Weights of a small audio-text matching model: 61.6 epochs.
Rows from block 3 of the audio encoder of a small audio-text matching model, named by matrix and row number. Rows with one number belong to one neuron. Each number is 500 + 50 x the weight over its row's rms, rounded and kept within 0 to 999. All counts start at 0. Numbers have three digits each.
After each neuron's rows are labels from the 100 clips, of 14848, where the neuron reaches its highest value: "strongest on" is what is common among them. Only what is clearly more common there than usual is listed. The data: synthesized solo parts of chorales (CocoChorales). In brackets: how many of the 100.
# fc1: MLP up (encoder.blocks.3.mlp.fc1.weight, 768x192), inputs 0-95
# fc2: MLP down (encoder.blocks.3.mlp.fc2.weight, 192x768, transposed), outputs 0-95

fc1.736:418463564526453465546556446422498385416456450460447473495462534568576417452474505569542435510498551529486532534503480538557591431462486482370572482414517504574463497436425522362552568489447493457413495504544447553520552466562494439542547507580566530450470538459469448508531531450503466509
fc2.736:416452464512449455456558469511548507526498505545450466508493466520446590487426422412504544530526565454514485502542489407457505582498441525548507578538504466516512460517535539402424467543564546411616467452452501480475504471508594466449574512565523549524483523582562469529479538518471479504
strongest on: note D4 (76); note C#4 (55); clarinet (51); note E4 (25)

fc1.436:594518511450446461468604580488429418406441513530544396563476500444482460537508482444529467541491539424426512443509480517434445515565515509478519504493550446528562656508489498510466430504574524473461474513521400546534508559484497520501537543482482526507463469540435525578392533481553554509
fc2.436:496449525586494484500473406474477596599502522558499443484514453491559504529458414553515495455487570424542541533449492468464528468513649512563520450434509409527504508554632476451434451406527589523544463483553422475530508429398420448484504492557568477431495498481496496516603548430565484454
strongest on: note F#3 (100); bassoon (100); note G#3 (46)

fc1.582:484507492602509488530539539551559448469511480521525429509519476432571516464480494585542466486443519424529467482519585494487473505525388491496511467412548436572521595463464440508458439458456450561531438508604448552513484581441508452457471433605443537398526443578541522513504499571535520448
fc2.582:575445501590487479579592420488511479553578432558477382635427422498545421561491442542524537456431526452564370468425516551502529472594499440556515520392580483497536536524473532574460519502507489548482379540527404463445588532513558441505512505457595584484534451538543482559597482503478463496
strongest on: note G5 (100); trumpet (62); note F5 (44); note E5 (27)

fc1.533:483464617530465360473549437426598445515501590455500465483542453452435504505582458530425462581470439441548450458585468496500459541457490440552572538571535526502471510504512574449431527438439482469494424456486520558597473528480487428538499499477478518409489470510575501510468483489475607541
fc2.533:483554460522481532511492457431467507514515500424492457530506445510503548476513476494563485377475494373546481508415508563487513388572499471549442406462507437577463534487480498583443492483573495564488515428487518457460600494490477488527507541558499507454501510501581541521497440570508477486
strongest on: bassoon (100); note F3 (53); note G3 (53); note D3 (45)

fc1.76:504448532495502440482513542545517378448496546503509539418502452519553501450446470526550550477491549497580535520456548448544423548478468562567503522404491454563543542433494502510493490445524509541555524456449416505552549425540538564595515498500425470508589508426482481529469511477519527556
fc2.76:513494490443607515515476478476478503456492540505507510517516481417536433477456444406460445420467516450478365590472467527444527410557501397455509541517579490528440537489583483477547465468560508571604463533503509499430547388452516468526393489461587558530439420533523407476502467562477581479
strongest on: tuba (100); note A3 (60); note D4 (45); note A#3 (44)

fc1.338:461577516582444442624506552452483485432439456389470420473434487426518471499491458526468493593512488587506549435551526587554537462445521511439542572484494512566446450493517412538460454462546464489435502487522489433488545527613527544446568425478584525530575498561423506529561503385519434482
fc2.338:415477527417575509478462491466450512497509518536475482509472481459539504370444467456445518529565536411588401516527480517492471539534524475625562550474592410521485462590515485476501433509566528375558502479501481494458474476478548516407487501501547528601539528574640446519412517490444441472
strongest on: note C#4 (96); note D4 (58); note A3 (42); viola (40)

fc1.60:415547474555547425511519461520463510545451453568495537434420527514457527607492584556437461493434550561540600541510499499492656512480457556488569477465493496457468446481535546494472523602406509433558493521528573412535446496501473454454528477515524589490484534622526423398562453456431461502
fc2.60:464471444416457473510563578549580608586530485492542459453467521456438498517444568511502575513581507421499501492549544487524505526538420368520444632548496580569513508500553498515533531473431508407521547490422609429496498454572562448489478472501531500487500513565466618439391517452446473524
strongest on: cello (60); note D#3 (50); note A#3 (42); note G#3 (35)

fc1.680:522497466483492425460488511510482436468518496517471551589499373428373466573420465508599528547434450493417483496446512467518484497527545389472473546447487535602476478485512504400552525457575490532479521493572501597504606423500526470553559492553508474444555539508454537512581592501457463502
fc2.680:509389463532543422537462513480457558444521506514443444472528509426622429401487402453494533467585565447566395560496495508496495564481525580488485451433572485500478556511501484422449509492569533536565471574510485498415451446528472481513510480568534475500464508431539401535534518492441477479
strongest on: note D#4 (98); trombone (79); note F4 (42); note C4 (36)

fc1.264:443494522469471522580485451552490503445582594566525502500527477518541451555513413547460454482439407573509420418504446492595492516533498492446552482531587496547415566544472443522500501436446497577553501548541507538557572559454477494494456485552527492503555481451514568522478502449492655424
fc2.264:558418464480562448491411520435467497518476482494477476512445537472526545432506420407549482511478524421519521560407440487433472467522515489499487485472500449529541551526635477516477369535549575454469452553491460432478504447497515457574566470473527482489419487524578452550523456552486490523
strongest on: note G5 (100); trumpet (60); note E5 (34); note F5 (34)

fc1.252:542506498548459485390586529502576421438589459497552515476428492517552491401513516449434514382482528501505532510566493479498524529500484514573566420470493486534540602455548424563548528508462516566550561556505395474511496468438477542492483489489404474529553490535505420500458538507577516502
fc2.252:518519463429587495555422464468455451490447557555471508525445489471495446527470459539464481428430491460540385623451410549428521473552458418479463484508611468484472506520545442461476386438571474511623510489512501534498549488471525478566405513473509532542440435517546430442477447586407567509
strongest on: tuba (98); note A#3 (64); note C4 (43); note D4 (40)

fc1.713:555467544526512532522488481461553558502435537483377566429564433492439428537444476421440454459556539556436413506460436615522504496592428553487541529529600572529401507618570517490490569549473547458523540507504527479550621469511404469441472510500515478426455500539556517596498549613550537496
fc2.713:506456505517489474487534538452503488483450521510460511532473505503537477454517518414536487505505562471503548534485447419542510420525526543398442470470458511458474578530495537478475426470563544635468444557486476577465517531517509555581527480582491505503463502541646419491489513557549503526
strongest on: note C#5 (98); horn (73); note B4 (33); note C5 (30)

fc1.160:493514567435466477437486512432634497527423474427528514454476477537525519416547397471416447524519415506500441497397497588456460505525457477513531498519532516489417578518469590490513537500473471501498538483534510520533509503463512551566472555499563479505435530430564492614431503546395531499
fc2.160:486423534492463511483564527448494449498501564495501491546511461532509534475560531439591520461520477520558396580400475573627478441578480460418486441445411515563474557485482636476418426534564529555458494502467607518453560514478450518444595500516539548425488487482554466468440489592496488482
strongest on: note C#5 (99); note B4 (48); violin (48); instrument: horn (26)

fc1.116:553378422466523463531551485513534465434406504540567452468485440449512456474487484472497512414448458545562577472451452486487497564556562464416475534523537480508513555607559574535494479392483513523410560589496490462511458465545506569531559453581449528437409590424464490515431464523500498507
fc2.116:517533441499537422431462508534399485518463520514465519511420509415515458481443483520456469500465564440507389584537453430462523471500466502472522542548517428492459491484517535436448400405541555510479505518485499534479480545535449486653442495457512492442439448432499432581531538485441420563
strongest on: note D5 (98); note E5 (93); trumpet (30)

fc1.659:494574493565561538492489509522517451503554508552489466444483513523544568537477407462461490540479476493470581440584449518459531467450602481501509603455502517554499504449508556546487547460503478541448478586465593514447441451515500422472483487468453478557419469481528522479543465564565494444
fc2.659:465479387495573481582572495514458498533559444554532520538403469430524444467491477499448520413503545509463389514504415436493482536488526501596496417447616421584564482566596504523463441448551549505476483580544515551470522510465501598607520521516514546487510482513605484586482532551461485568
strongest on: note A#4 (100); horn (78); note C5 (35); note A4 (27)

fc1.288:522552508439457509516442499501517387407468513499609481566508599568418562497577518513491425414548522476412555571576475568541460538518487515492488591471560485462394504531501517604422533444479543466540548455450527548509538500476496578567467433530498470496529564423389420468454533461529511516
fc2.288:432417496596514447437507508552461521551486508492429535406503514430549496479520550382445499464423530447442443492541516513395527514476466509434499485503511467492506453463600497450499434417545463552567442554568464499474556476507429553573515498533539505517525470508524460672384504610539513492
strongest on: note G5 (80); trumpet (37); flute (34)

fc1.714:620511440522437531489477578556527439488493505458550529419576412501547472552435482468385550493492497484417462564466452486477410463499487461558512497411421541541590498460491492505509511521554475487488431491570520534562548453382511450540493435513498563493635529481538483624548422621535504583
fc2.714:481476581535525405547450557453490522503426499538422457592476489447646464521452455404570520451476549402458504474431435509513445537463458516520423462489485442582441547510463394502473421497561512536504421577524527468450466454545492515572509460533484488462494435533565434494524524462459522469
strongest on: tuba (99); note A3 (77); note G3 (38); note A#3 (38)

fc1.220:571546458503532452504549543548563462478484503476481376474459439427571524438483495533524496500462487408486472497441517548471543466496445524542487447504558431520501549449527441488409496476553511513501383463520438588427530472470505409489487544532505554381533448484545554583486520516526628518
fc2.220:458483490525535472569564450485533514514502445564513380569407406486479415524482459543513559456428538467514394481402478486493477471620466477568496503396604371515545542538487552506463440485484470576567420569522381533405589463447553400488504469469518632497499471607557526599566486556492505514
strongest on: note G5 (100); flute (67); note E5 (41); note F5 (40)

fc1.386:454541540562600540520483508511451456576454417494564442499459590452416521468432536487446497504503423513526430513486560438427572496516545403461523518498521560476434485457454562369481493556456497473546480527598419509509598490578609545399515530561463493538462447483455410439639392492474493509
fc2.386:437538472467454437507479520514539464583550524542555421505505465525431512462529558475506600514565498486427490465539496462506514407594460448485558619491467501518492523486440524515570477487616525447563435383530488531535507511555532410486488514516545507516476567426520435513444536519576470529
strongest on: cello (99); note G#3 (58); note C#3 (35)

fc1.764:472406492452494473511499528475456542481469516486498500465473500547428517515470517485473572522479485445495482541447522562571527506501426459494459550455408569564557510532437420568515491422505445588492519574438414518508583484458554549598348515549435401546541564519549474508502498474571441516
fc2.764:422406528491463493472452539475455526507385516505437527511479505482537466499484429466510504505478518482515463493488453535449495522494552479525494451423516438583564551558551482480409405590589499546623451601536532555459463483461475472526563466562432588547480553468623430458508487541506549489
strongest on: tuba (99); note D#3 (53); note G#3 (46); note F3 (31)

fc1.194:520473424566490521521473432480515519546495544574452444530559568498549562547472517487583474529584619526432458542512506512479545459581446618550574416513428501420534516465498504442536532420449545496529543488515470382476567476554508537431507502482445474456547510536478483500466504491636493468
fc2.194:570486552496467464513444508446550519486511558468512473498495460445535424470491396424525555524477514499469570562475527453415494477544571528490495456459491464482492537575472542451498473453503594570507442511509465560507516483440543489499442478476502510538452539476556448484647552643552520519
strongest on: note G#5 (100); flute (55); note F#5 (48); note F5 (35)

fc1.520:485504604460522526481562490482526490453462497538509430474547396489551547539444611506530446482472606500457538516531521456481430648528446490450574561502520559527510454517438439504499578519531468575545482508524507392507442525427527546535568526527425471518411476472476426457491494537591461463
fc2.520:445419361574528372472396546494580539500435515568433530424529488424522434414529395443488609544475508428491536585501470530422463524532521466507447483536503450519526483480544489429487492462533535459526452478555501534440509425613460398509484477551543474546473489559537423529495437569442492564
strongest on: tuba (100); note F3 (51); note C4 (45); note A3 (44)

fc1.477:508502450487394555516423528587359540527460425577410548547515481442558577420459452483432507441507520520487470522518484487480571499474357497529509469546473570471468438565541398481478448523491537437500455494507513569586615541581567456463355530461563601562489468484515474540474492494555439411
fc2.477:541445500467476493496417451549454505413495473534453346549454467485460512385471386430565601490456564516513536454460424460510493527514500522547512453445513442576486510473512437463550504428617508507533422590514506598452514523558423532547478504526432515520478465466581453546541541616520465480
strongest on: note G4 (98); trombone (63); note F4 (57); note G#4 (33)

fc1.755:518470504469527493496477441511568431508553479534457482518543495519425479558456455510468459562492441528470492414597493532433508491472505532522468623475536601509503499520465542548483378509523556485523496543509433386456563476438460514420477516477439350426408543645498560479550499507475459574
fc2.755:467485437500509495516472550469491516508333432509516456455516471518600417498459453516366510507467555466464466596426416460493471542512553548497463373528551407547588582569551495407483453419539493560558433518513514578456455524515485542519457517536512502491404446494575429583533528534469464568
strongest on: note A#4 (100); note C5 (64); violin (48); note G#4 (41)

fc1.21:452493560476466486498518463486563474456498515626589502590465574532499559455550562492470503492479421537512481411488533472470472526563491558531503578493543558522452417474494532626476492450491442458507467655428504510530547564543529574422429488540488478541502532498432606538480412463586469465
fc2.21:491508471585538414504520464508447576494553442486487517479414492536464436443465561451519557442437573459496412486488493523501540476479562428517489455478511408548497417553672499486474359467561567512454522453639515557571562508539501563588541558467468562575526437396578442557412541544521500475
strongest on: note G4 (47); note A#3 (42); note D4 (31); cello (27)

fc1.271:536569548519553474434523479450516391544442517499519496590543501479470518517520553460375560532505556533476489478633544410532516483524485584434522534506578520492484512481542495567362568453493408406488545556486435552585487410518495423529470491526446523525543494520454460547447510517600486457
fc2.271:521458492564464516441423444513511539534553532425460536506431512418537441416508535489553533468508430517387534501528493545464522505552510533504549386555492582490507478472462452482516465470500573421546519450533495454496573505536497496535449550488552467460440517521535493507462507505484483463
strongest on: bassoon (60); note G#3 (59); note F5 (40); note A#3 (36)

fc1.705:517443426516474519442485519575494447466454517483525457488604524527567505536433422468474453513510488505509574511485398510445494370528514471405494472509490579465539608573567496429498478466549552533490410517535403466506538563538484505517593563509544452544465441554468425508556473494482492530
fc2.705:429448491539486421452521498475398529517422566523492497492498499495569460505469467453425543500474553426469495499412467465496530512484511585474544444471507494532547535555562498481433404443607557421509459545623508548422454521475498476527458546543524525479503543404470411593507540460434545495
strongest on: note F#3 (59); bassoon (58); note F#5 (41)

fc1.510:463560542552544488526594435575522509460465506540578411533471581491446459506451580508474541558575530511489396541496541588467524458448568405556495572408541506502440453596452446479599558438423495433536472444528432587542573492583444513553409430385410536480552421495507488504448508468549487427
fc2.510:444521499493543507543390478475511546464495476513512492549537501539522588480458522457598533468514551559500604496530435506501559420512550566535523518497452444507534507558585474516459431515520466564557389574568530548470533541515551510560436599483459541517511535523607445544537525559548479530
strongest on: note G5 (36); note E4 (35); clarinet (28); trumpet (27)

fc1.724:454463438539501414567402463492491449452541550463472512504536480546440464598448451477539564599522437417493400504567542453488535454563523438451481599425495481558499546510427512461452532513529470434489548427509414612529539522483473517442484485448548418572454524452442524453456545407463526401
fc2.724:445485487445475396476473467533476476503500441548431490506449504469457476476519413526543494437532575400461431547504499516491578409492500467521513472503531544526522502548537493518481429550550566537582430544468526540509508434545511424575430440579555519505521512486591442519523531490506477544
strongest on: note D#4 (94); clarinet (57); note C#4 (46); instrument: viola (29)

fc1.343:436612448542490524542593501568523550443406473481494486458471499513414398525491480531505449396523428490602615509435443555427508538438516600468457462508527481514471539524541516491494478473527555505475467542502482435465468484479502522501568490534474561474495523563492465547460483521419468467
fc2.343:490415603471491431438392513485539569532588500538535505481500495473518541495414566507575474563489502499442364510506574515560423496465519439493485594558390498437463483569538567579558527424491555482500551401489569456481551613548497565587534540538505442486550436425469483516501558394439422529
strongest on: note D4 (91); cello (55); note D3 (39); note B3 (34)

fc1.422:574496427509455533504559606484538478602530435475502365439529532470536531535455495549544533510442496407553484458510551510537472473520546497491536527552495485541548556516519474484482536481500390587578508510579451527447527462449510500430586478449447519451512474548534554515428541517535527530
fc2.422:486439441550485489573571482466499516494497464514504381624477449471539541527550510571510511470439564480533424556474464520432522489606527440570464573464610444481472541509440543520420530478462510610516452546476421525473569461530536427548445559509537528467449430573532516573564428529484502544
strongest on: note G5 (100); flute (44); instrument: violin (40); note A#5 (29)

fc1.759:578514477456466524488483507538388467511484488490410529531468491530437488423565465528474604532475496537521557529429490512563446451439416480490542515459484471528518610573503461387457480488563471495470400464529476501496584554532487590452426661461547541547479454586527435486538517522477459478
fc2.759:541398554465414541418496506394461484600424474539583507472452535465522529472538528523424465575474556407484534566394507517515432527511538568557488462415534476502559498528511495435495481486505533569529478470472498410469489510521500448509466552535571503553502439457568444445445612503513533476
strongest on: note F#4 (98); trombone (54); note E4 (43); note G#4 (38)

fc1.469:531497521560516458566461527460431532468470473482478470486572474507521587600464404482559553473433493513530464554585566490559471500525375481492476499488478545399569447553533526511491509438487567610446553513496479411515542473577520582581393427523547456464510519535468552496521538433491459490
fc2.469:537486474458520486581530476483481496569400490476558528489478490419536497491448472418431466461485549485532385504542433484487545512493507564468516499500590482485572501562541513435413392451554608495453504572534553584478511488625476495533520427552532473513504481509540380604552516608431404512
strongest on: note D5 (100); note C5 (58); horn (51); note D#5 (44)

fc1.311:395483503485582487503431427612427443518567478526605542553447520583510432436554598552426492462474572552518538450502493442361570542553567450497556520496563425495386453557461583470554584595521461496492458505631503473514511525434496556441495495504466499467538518469483444479545429489442520431
fc2.311:420524459550549416578540481443583501601485523480474470491466478509472472505456548534608514507551470443374449472510507503543511437480441441423571603445482483496541437586467489466511450491515521495544432555576514494554576478537563370565534559446513412455510529423563480496478507490529482501
strongest on: cello (69); note G#4 (40); note C4 (37); note F#4 (34)

fc1.512:470442644358487532444585638539539493378456539418508487464466513433483421506473513458498527474519540539515537499553530493495555468502569521534521570565480452529493409419469556389503432552568473576391595479452550508527507408471552555409428451432513517476599521444561505492478533451450489463
fc2.512:518447462495581498398547487436481434496464508518535500438474483539481549495478430474427409520491600446534510545428400451450523524462471470491459542496560426475450403539511582431375399446506553482599448530437475439379483415552494500509556479574547522473452556539549508515468570543467465498
strongest on: note C#4 (54); note G#4 (46); tuba (31)

fc1.475:571478525512505571535521529494432495491579560509508474406500372423503520486507513540438444550476568483456461530448466421557477490474483440412462401553512489518564504547440496436457601418616470565511536471516438465452479420507592500461581524521542491526562464375372523524431459572549490533
fc2.475:437404506525529458463475410438537454528425457483502547530493488421550434474448456362522534492557570467469510547456513497487470534574561498481445448413598471509500605435475482487528397563529519495534453514631503457582486460486457475548549510533511512477495550532525514546563504485485479469
strongest on: tuba (100); note E3 (51); note A3 (41); note D#3 (35)

fc1.209:424569564501516548548587411523547640584642590521517465539488530510529534571506533539490542543416450461539458584607520539477505504442617508543528505487552568395529513546526422442517461487436544559590570521478485475485572528490438516541471444506421453466463452538480495452505447487598486496
fc2.209:488610489500478471459483508559478511457416486563598467440537484547445391576522473554495417571477469608473558516484597504458498439502506502537498553483453513446539580470557404461465432433543425614571530599456458534504515508439495427560450463443482559497405599514508509494505509537510581473
strongest on: note E4 (100); clarinet (67); note F#4 (61)

fc1.689:459360490493498499515444519504557569495547490507518442526509557579524499492480564481436456459484464463492349649548524517472435500491510435479478422598600466520556438557524551510513453474456540596535547528537507539494491513493516530626476455560380478494527562471484575485483429568556453514
fc2.689:536509553570510449505554463534447503444417470538524560497452443458531477487504435435464433503476578448527556450442471520464606592467497508451504568427482451479535508578529526475418368570531510526417495619533478530466555466482421471628464446506503523505419503476534423533506518554476527477
strongest on: note E4 (98); note D4 (64); note F#4 (40); viola (32)

fc1.631:374465430503515489519479484583512492581485475557483499510474540539498515481427434566475504404500472457413487560479498538584525501473450496466547462407571549534425529542526574454445472544449596453476502512567482571573440490499552454608472412368408407509496452532480450494499566450526513466
fc2.631:513529505425485469498476469555413503450449516521518490498402423437492532505395506396504510465467585419526436467549457422477520493485483467512558559529503409547547463505536545468473440442600555429484504565471549579411494510627388546548538503539487568411468514488519458593477518504522521536
strongest on: note D5 (96); note C#5 (44); note C5 (44); violin (44)

fc1.451:513444620577532530559541552504438454453520406501568554515459530437505551469512538457426543565563539512516454495583474434524517492483472534433570439512560526557501576445487505423442550490542480446441537573493392527516570524539561500566515559536604508502587565466421557440440514454485491516
fc2.451:493517490518520427464410512469495451510484559435460558431531522478566483425511438391516493471404609374526544492478543559474507499567610459501546430513524451495485504601491454370450421530491532479471438377542448417421449465488344479490513451509579466546483453491562544467599473494427519459
strongest on: note G#3 (99); note A#3 (62); bassoon (48); instrument: cello (40)

fc1.147:524489556452442518595492485504513486572446550406451500541471548559490541523527525512518452509420397488523420586544533540494461469472432415518516635554493569549495426519517408530466541448535564510522405513546401569485550614525544499602499426482569502475514577486438474441519510599562490552
fc2.147:477452438534535534540502527461469562428432484439457421569542454468525509427513506485548550458472590465463504532460459527409534453533581493573484446432471394600495557568509519514470465478554528476491513584541502493442522464495483426571516473534409535522460511459562453521540473565574596487
strongest on: note E4 (100); note D4 (69); viola (67); note G4 (45)

fc1.193:492562483543611511474520508515400478455510502502528460501436518621442530507518579568448568469544482500414491491487585547548566525421553444436549619464453576483426440504502585473462451523483554493497406449549473562486555526532525420408527535536471461597506588490462500423524447509528519503
fc2.193:519493500437469391523484444536517475528523518462629503411522545403455567459455554429468601548487542504431515460648471458490514476590473379455535624508497507470550468507437470414528427515510461448629513489583432544511626452563508429605530466436564459530505464505520496471507461477482516479
strongest on: note G#3 (98); cello (95); note A#3 (42); note F#3 (32)

fc1.328:476448559492479450524534549503507466426471513483446532467567506501498514487532437526552550534425469463337495487479504529494470564561504544531510588456470545499561410547546502446557649415546463478451586587406464471565604481517504539428505456555474469470518437515600451498495542478528450412
fc2.328:420476500569538465441475456445498517589500502524464479483558502424510526416444444369516510523497547499530477540460437458451487534525479504567524435504486445498504557567508514498417420411547545496529389522572489469456526484574562442541556538535480503528378500472497461597500506655507500550
strongest on: note G#5 (97); violin (61); note G5 (49); note F5 (42)

fc1.23:506589570516549310548513429413481483532500471535476456500530511493513525465602537461506542500468478570541574472470422422468592572560487536437533588532502563522408501562520490511578512475479492445507491418470476442617547486563544404514493564476436521472442538521450532603444535510538527498
fc2.23:494473486530440539473501498535480552549556494433517519478422498453432535456483502506546521444518543504424448487446540476532397496435471554568500427534466504514489430517557500513412404508530592368459606416446492432499483541494528491532421430501533581490452505497541552475420487481488431405
strongest on: bassoon (97); note G3 (54); note F3 (43); note A3 (40)

fc1.639:484514473538504491488558487540455528480526567543471527492542343522521576568439562505438489491477525463590448445480460586479544538441461420477587493429575513522527436477544591536479433567449527470553435553555545510517406509466426478476479444484426517546486516455478409475437527476447515520
fc2.639:465463490537465387539470452560519514516419378543554528475372510504533486570437428497480573409552490411481527561530452446488471476543457543489417534515530467583517520493542507510471492430602533453473502514527549450399449471540484536550583489564490489383506527482517528531523472514406496548
strongest on: note D4 (97); viola (48); note D#4 (44); note E4 (38)

fc1.470:418558487489492416484497410552542492527520467524480484535502504398507599543441431497519514458482480498382500587519580537550561455528425424586464497498497494467447485528454588490488542498445618549401464571514568550519439525493544551432460480406515533499472526499496482543475544545425434447
fc2.470:549513481461551543418498424404493419414451508559428472508491533561516599471513501512569502543442519455627481553526431496529484436549485466439538448523521434527548518539473479428490411494530539546514467569429499650447520521619434488603524485460443504504478471487565436547464513602525429495
strongest on: note D5 (86); note C#5 (80); violin (42); note B4 (29)

fc1.277:483491455538588465552458474414473456509436491484430453476494493455455531563447380465505446581516501498470546488532513507516531473551579527502525499452525468672533474450509440531379540537529407473536507535515431564544584564518527433461522479452462540590493453476557568523536454496533497464
fc2.277:471550467517532565451520429499442444459493459499550465501407418535479473435387473502418454462504605444551393504445464447491494627528552452555481491545540479554537458545586549482410450530500576400558506482472473528430441571480475508484467483526486534587446566583635505496452495468446465514
strongest on: note A#4 (98); note A4 (56); horn (52); note C5 (29)

fc1.495:462457468479454528390470418514562532541523463496528572530407427563493516471544523458509519663547476411543461620472460432553485515512533461515481527411574489494564489490452494556489470506531386448549479533537393546567642527468549483436477495570609524456583460510483486579450547430458522454
fc2.495:437420509435412494503431508386438508483379454515508492494504492540540472467456469482584554532450471393488503501453545543503480595562512543545504451506542490480593515565500492450535456539526583605548435563562493509447447525508460491512551465550541464509497514489569506500521529488401504554
strongest on: note D#4 (100); viola (38); note F4 (30)

fc1.24:495557480562482517510542597495529488596531440486584352515468461375523494502463528533503471504402511419495468493571538496534473452479487514564487546508508528542499571500422432433446475487450429591503480469532455581481538554435423438485496585521488556431585459552437533499475526565570549498
fc2.24:518420442459535431524507518507464476500480464508503381634451407495453462477544448570489488498447558486508491525479445495449512442586473457595449495434630433515512565548450550506426479541535539563510425541493385477460558525495532431533433478517528563462551455541482480606563441532466486515
strongest on: note G5 (100); flute (81); note F5 (55)

fc1.109:481476445477528449511475508600502510495475563439514530536556485462490548543431440568481553469475538474580418423508504607520610402565478388502506490438596515518437491407418487472494411540424545443429564501566538593539528468472469458515428408507480459475522437426455535473482464460541460518
fc2.109:584519434434514495477521500487411470476376501470503507491453454462553509507466491461525484514440548432485462573563426545466522494518540530477474499473608439530539463537489511498484426480555505637452446607484445530467572435565439470618421525541481522497520516600515471562597550491483447462
strongest on: note D5 (100); violin (67); note C5 (49)

fc1.155:470533459523495497503469554545495410449473513498474492529595403463528529527518527598478536588506462586439488436505579425578403576505429389472472546512538442525452494544456589460542570461550561555541567414553528421512403497455537513522545513581419576541515507436499543506489476475490472591
fc2.155:493414488539463420423451481543569548506572424494459467486441475407597403449389493476443524466532482479535463586453509571485530527489531468470506497514508502547570587505504503481472404521525484502541439483516519431438552476544428482458504485600592437482480540479516423489486490486469468509
strongest on: bassoon (84); note D3 (79); note A3 (59); note E3 (31)

fc1.245:437352448536472463441506527522497453545571441371428494512533395557516560480552473454543511518507464546516431528557421459484551558530561431501519605473598491453591496482494501468555468521656551487564502490557570593539463521449568527517473565555569519565554511493518546568449519454463558544
fc2.245:478453483578475471481453408482475523391486493472443555507578447474599438386407474491478521552545470416521416551469516519458515607516553517552489441526544526459499553599491527557517512440546513497525480481511521381456431500487469532552524499630590453495464556446488458536566520489460487461
strongest on: note D#4 (99); trombone (50); note C4 (43); instrument: bassoon (35)

fc1.424:526483572603453519544537529503520524409507554568493386497419450524589442451493502405449528499584557522445543546426474640471425515452467451519596424488518531503469541426533458461553484513490589553449566539455402494522554514468577527447477511484325500439444494461460474488442522487487549510
fc2.424:500497460514509521538444526498468515508487532492502549476484521485458407477446425490502545425440520504513466518471516421522468498521507470487512410472481430499523565520561508444483396435598520539650529563477435579400539478397493486498418455468516578513442562521507464540531450620551601509
strongest on: tuba (100); note A3 (71); note B3 (54); note C4 (40)

fc1.70:566558458515536505600459464494458525545492377479498490510422464464492483520399399514561522547521451502394426498603417460471506486531450580520533476517554532611508460446514445471467506521479524467582502457515396560488484580458508610568472514430550472515457521512543460537454517621475571454
fc2.70:412473473420537556522467465452428491472487420525491399509480488464478485360444468425431506463431591489526528553432423411573522599533534498544486463462491485607528467595507499517502466498572516545499493564548556600447474569548454509526537543581483482463458488483552475536481456584467462575
strongest on: note A#4 (100); horn (72); note G#4 (37)

fc1.526:580497536489569454504470617480424489382509480564499540509514452511523505516488562499541469530463468556522552524443584490436510481550566497512508523587553499528436489457445588354471471493500511467505462508446502524525431469453535458522465441497490531596478559446474565496542540538524537411
fc2.526:580439459417505435510482488366516424476422434469553503407474502361481501456512470485411546553478606402526514572532455511429510485545439552492466505536482468474508433573474482388467492568502487526504470547497452526483582457552474465594520439501452449462451430521536452553534486567459590508
strongest on: note G#3 (100); bassoon (89); note A#3 (77); note C4 (59)

fc1.93:458488434544502431516496496516523535665549502512562551547492430473492509566507507552425519521503454448579414487501534574463483536545485477476472449555460492482404486541546498513502434520572543564505434473486430589428517442403580497514509370507477473425457464467428531500489562408464564563
fc2.93:547443543492541448468492438400488540454459409475452479455501452442550502417425410430514507483511551462502512550432475597504517591448534454530543550431515462542571559548477435458397444496513454555517533539520537452477495469432445533575474442501498532556534519431482450570543462529554488498
strongest on: note E4 (99); note C#4 (60); note D#4 (54); trombone (40)

fc1.92:470401531569480421442457555536444457611620545479495478512403571594518532494519505473483562475499401530609437438477525454515519577522529538560459497426477486427567419566430489440563489516501503455462413524543456497548537479490462531438505465469511474542432568497509503504479403574453568512
fc2.92:460449440437526408569520484488540532513521486483513547428404541492452485512462509591506556545498521390434590511461473494464463559501485452579535514405526471517530515491474475522544454507606483502470489454520485434480484479498459454491513523514511532425450491473510415565499575564519487487
strongest on: note F#4 (96); viola (60); note G#4 (38); instrument: clarinet (29)

fc1.460:561452481465515535484559528480484431382460481520502546443411522463511508392491460503527461506481462458488457560532503569442540452571455592573548568409419509580534519506433537516508599506492490437434547556503489469417524534515493471460538499450608537528464585569532505509432584542506484419
fc2.460:501485508483465557423619486445501436503533579585566436571430514619464597492490490533468501564512508484496448549492405490533438501441492490478564610520513454515462466460537549427471444534504530460596508384399501478472522478586517513473547552542445521493497494561641498503450525426381397468
strongest on: note C#4 (96); viola (49); note D4 (49); instrument: clarinet (35)

fc1.84:512479503596449465511484531460557407511538542562537514527556488530406433487477544495597544551570569519494520531515438493471455436476450475504475465397421592507454576450516503602552518461466389526521552505530547548578511502569508519505441545462421444514535438474433520405491502530578386415
fc2.84:502493559520561493477448525434443522567521478507509531452414526513509515500558510399374511361401548515446397536480452536538522555528539519498538436545546391416588442594546487444465393448566595513515464481501446534501487524568442537564458515437606523550512431485549476596496451531467548493
strongest on: note A#4 (69); trumpet (29)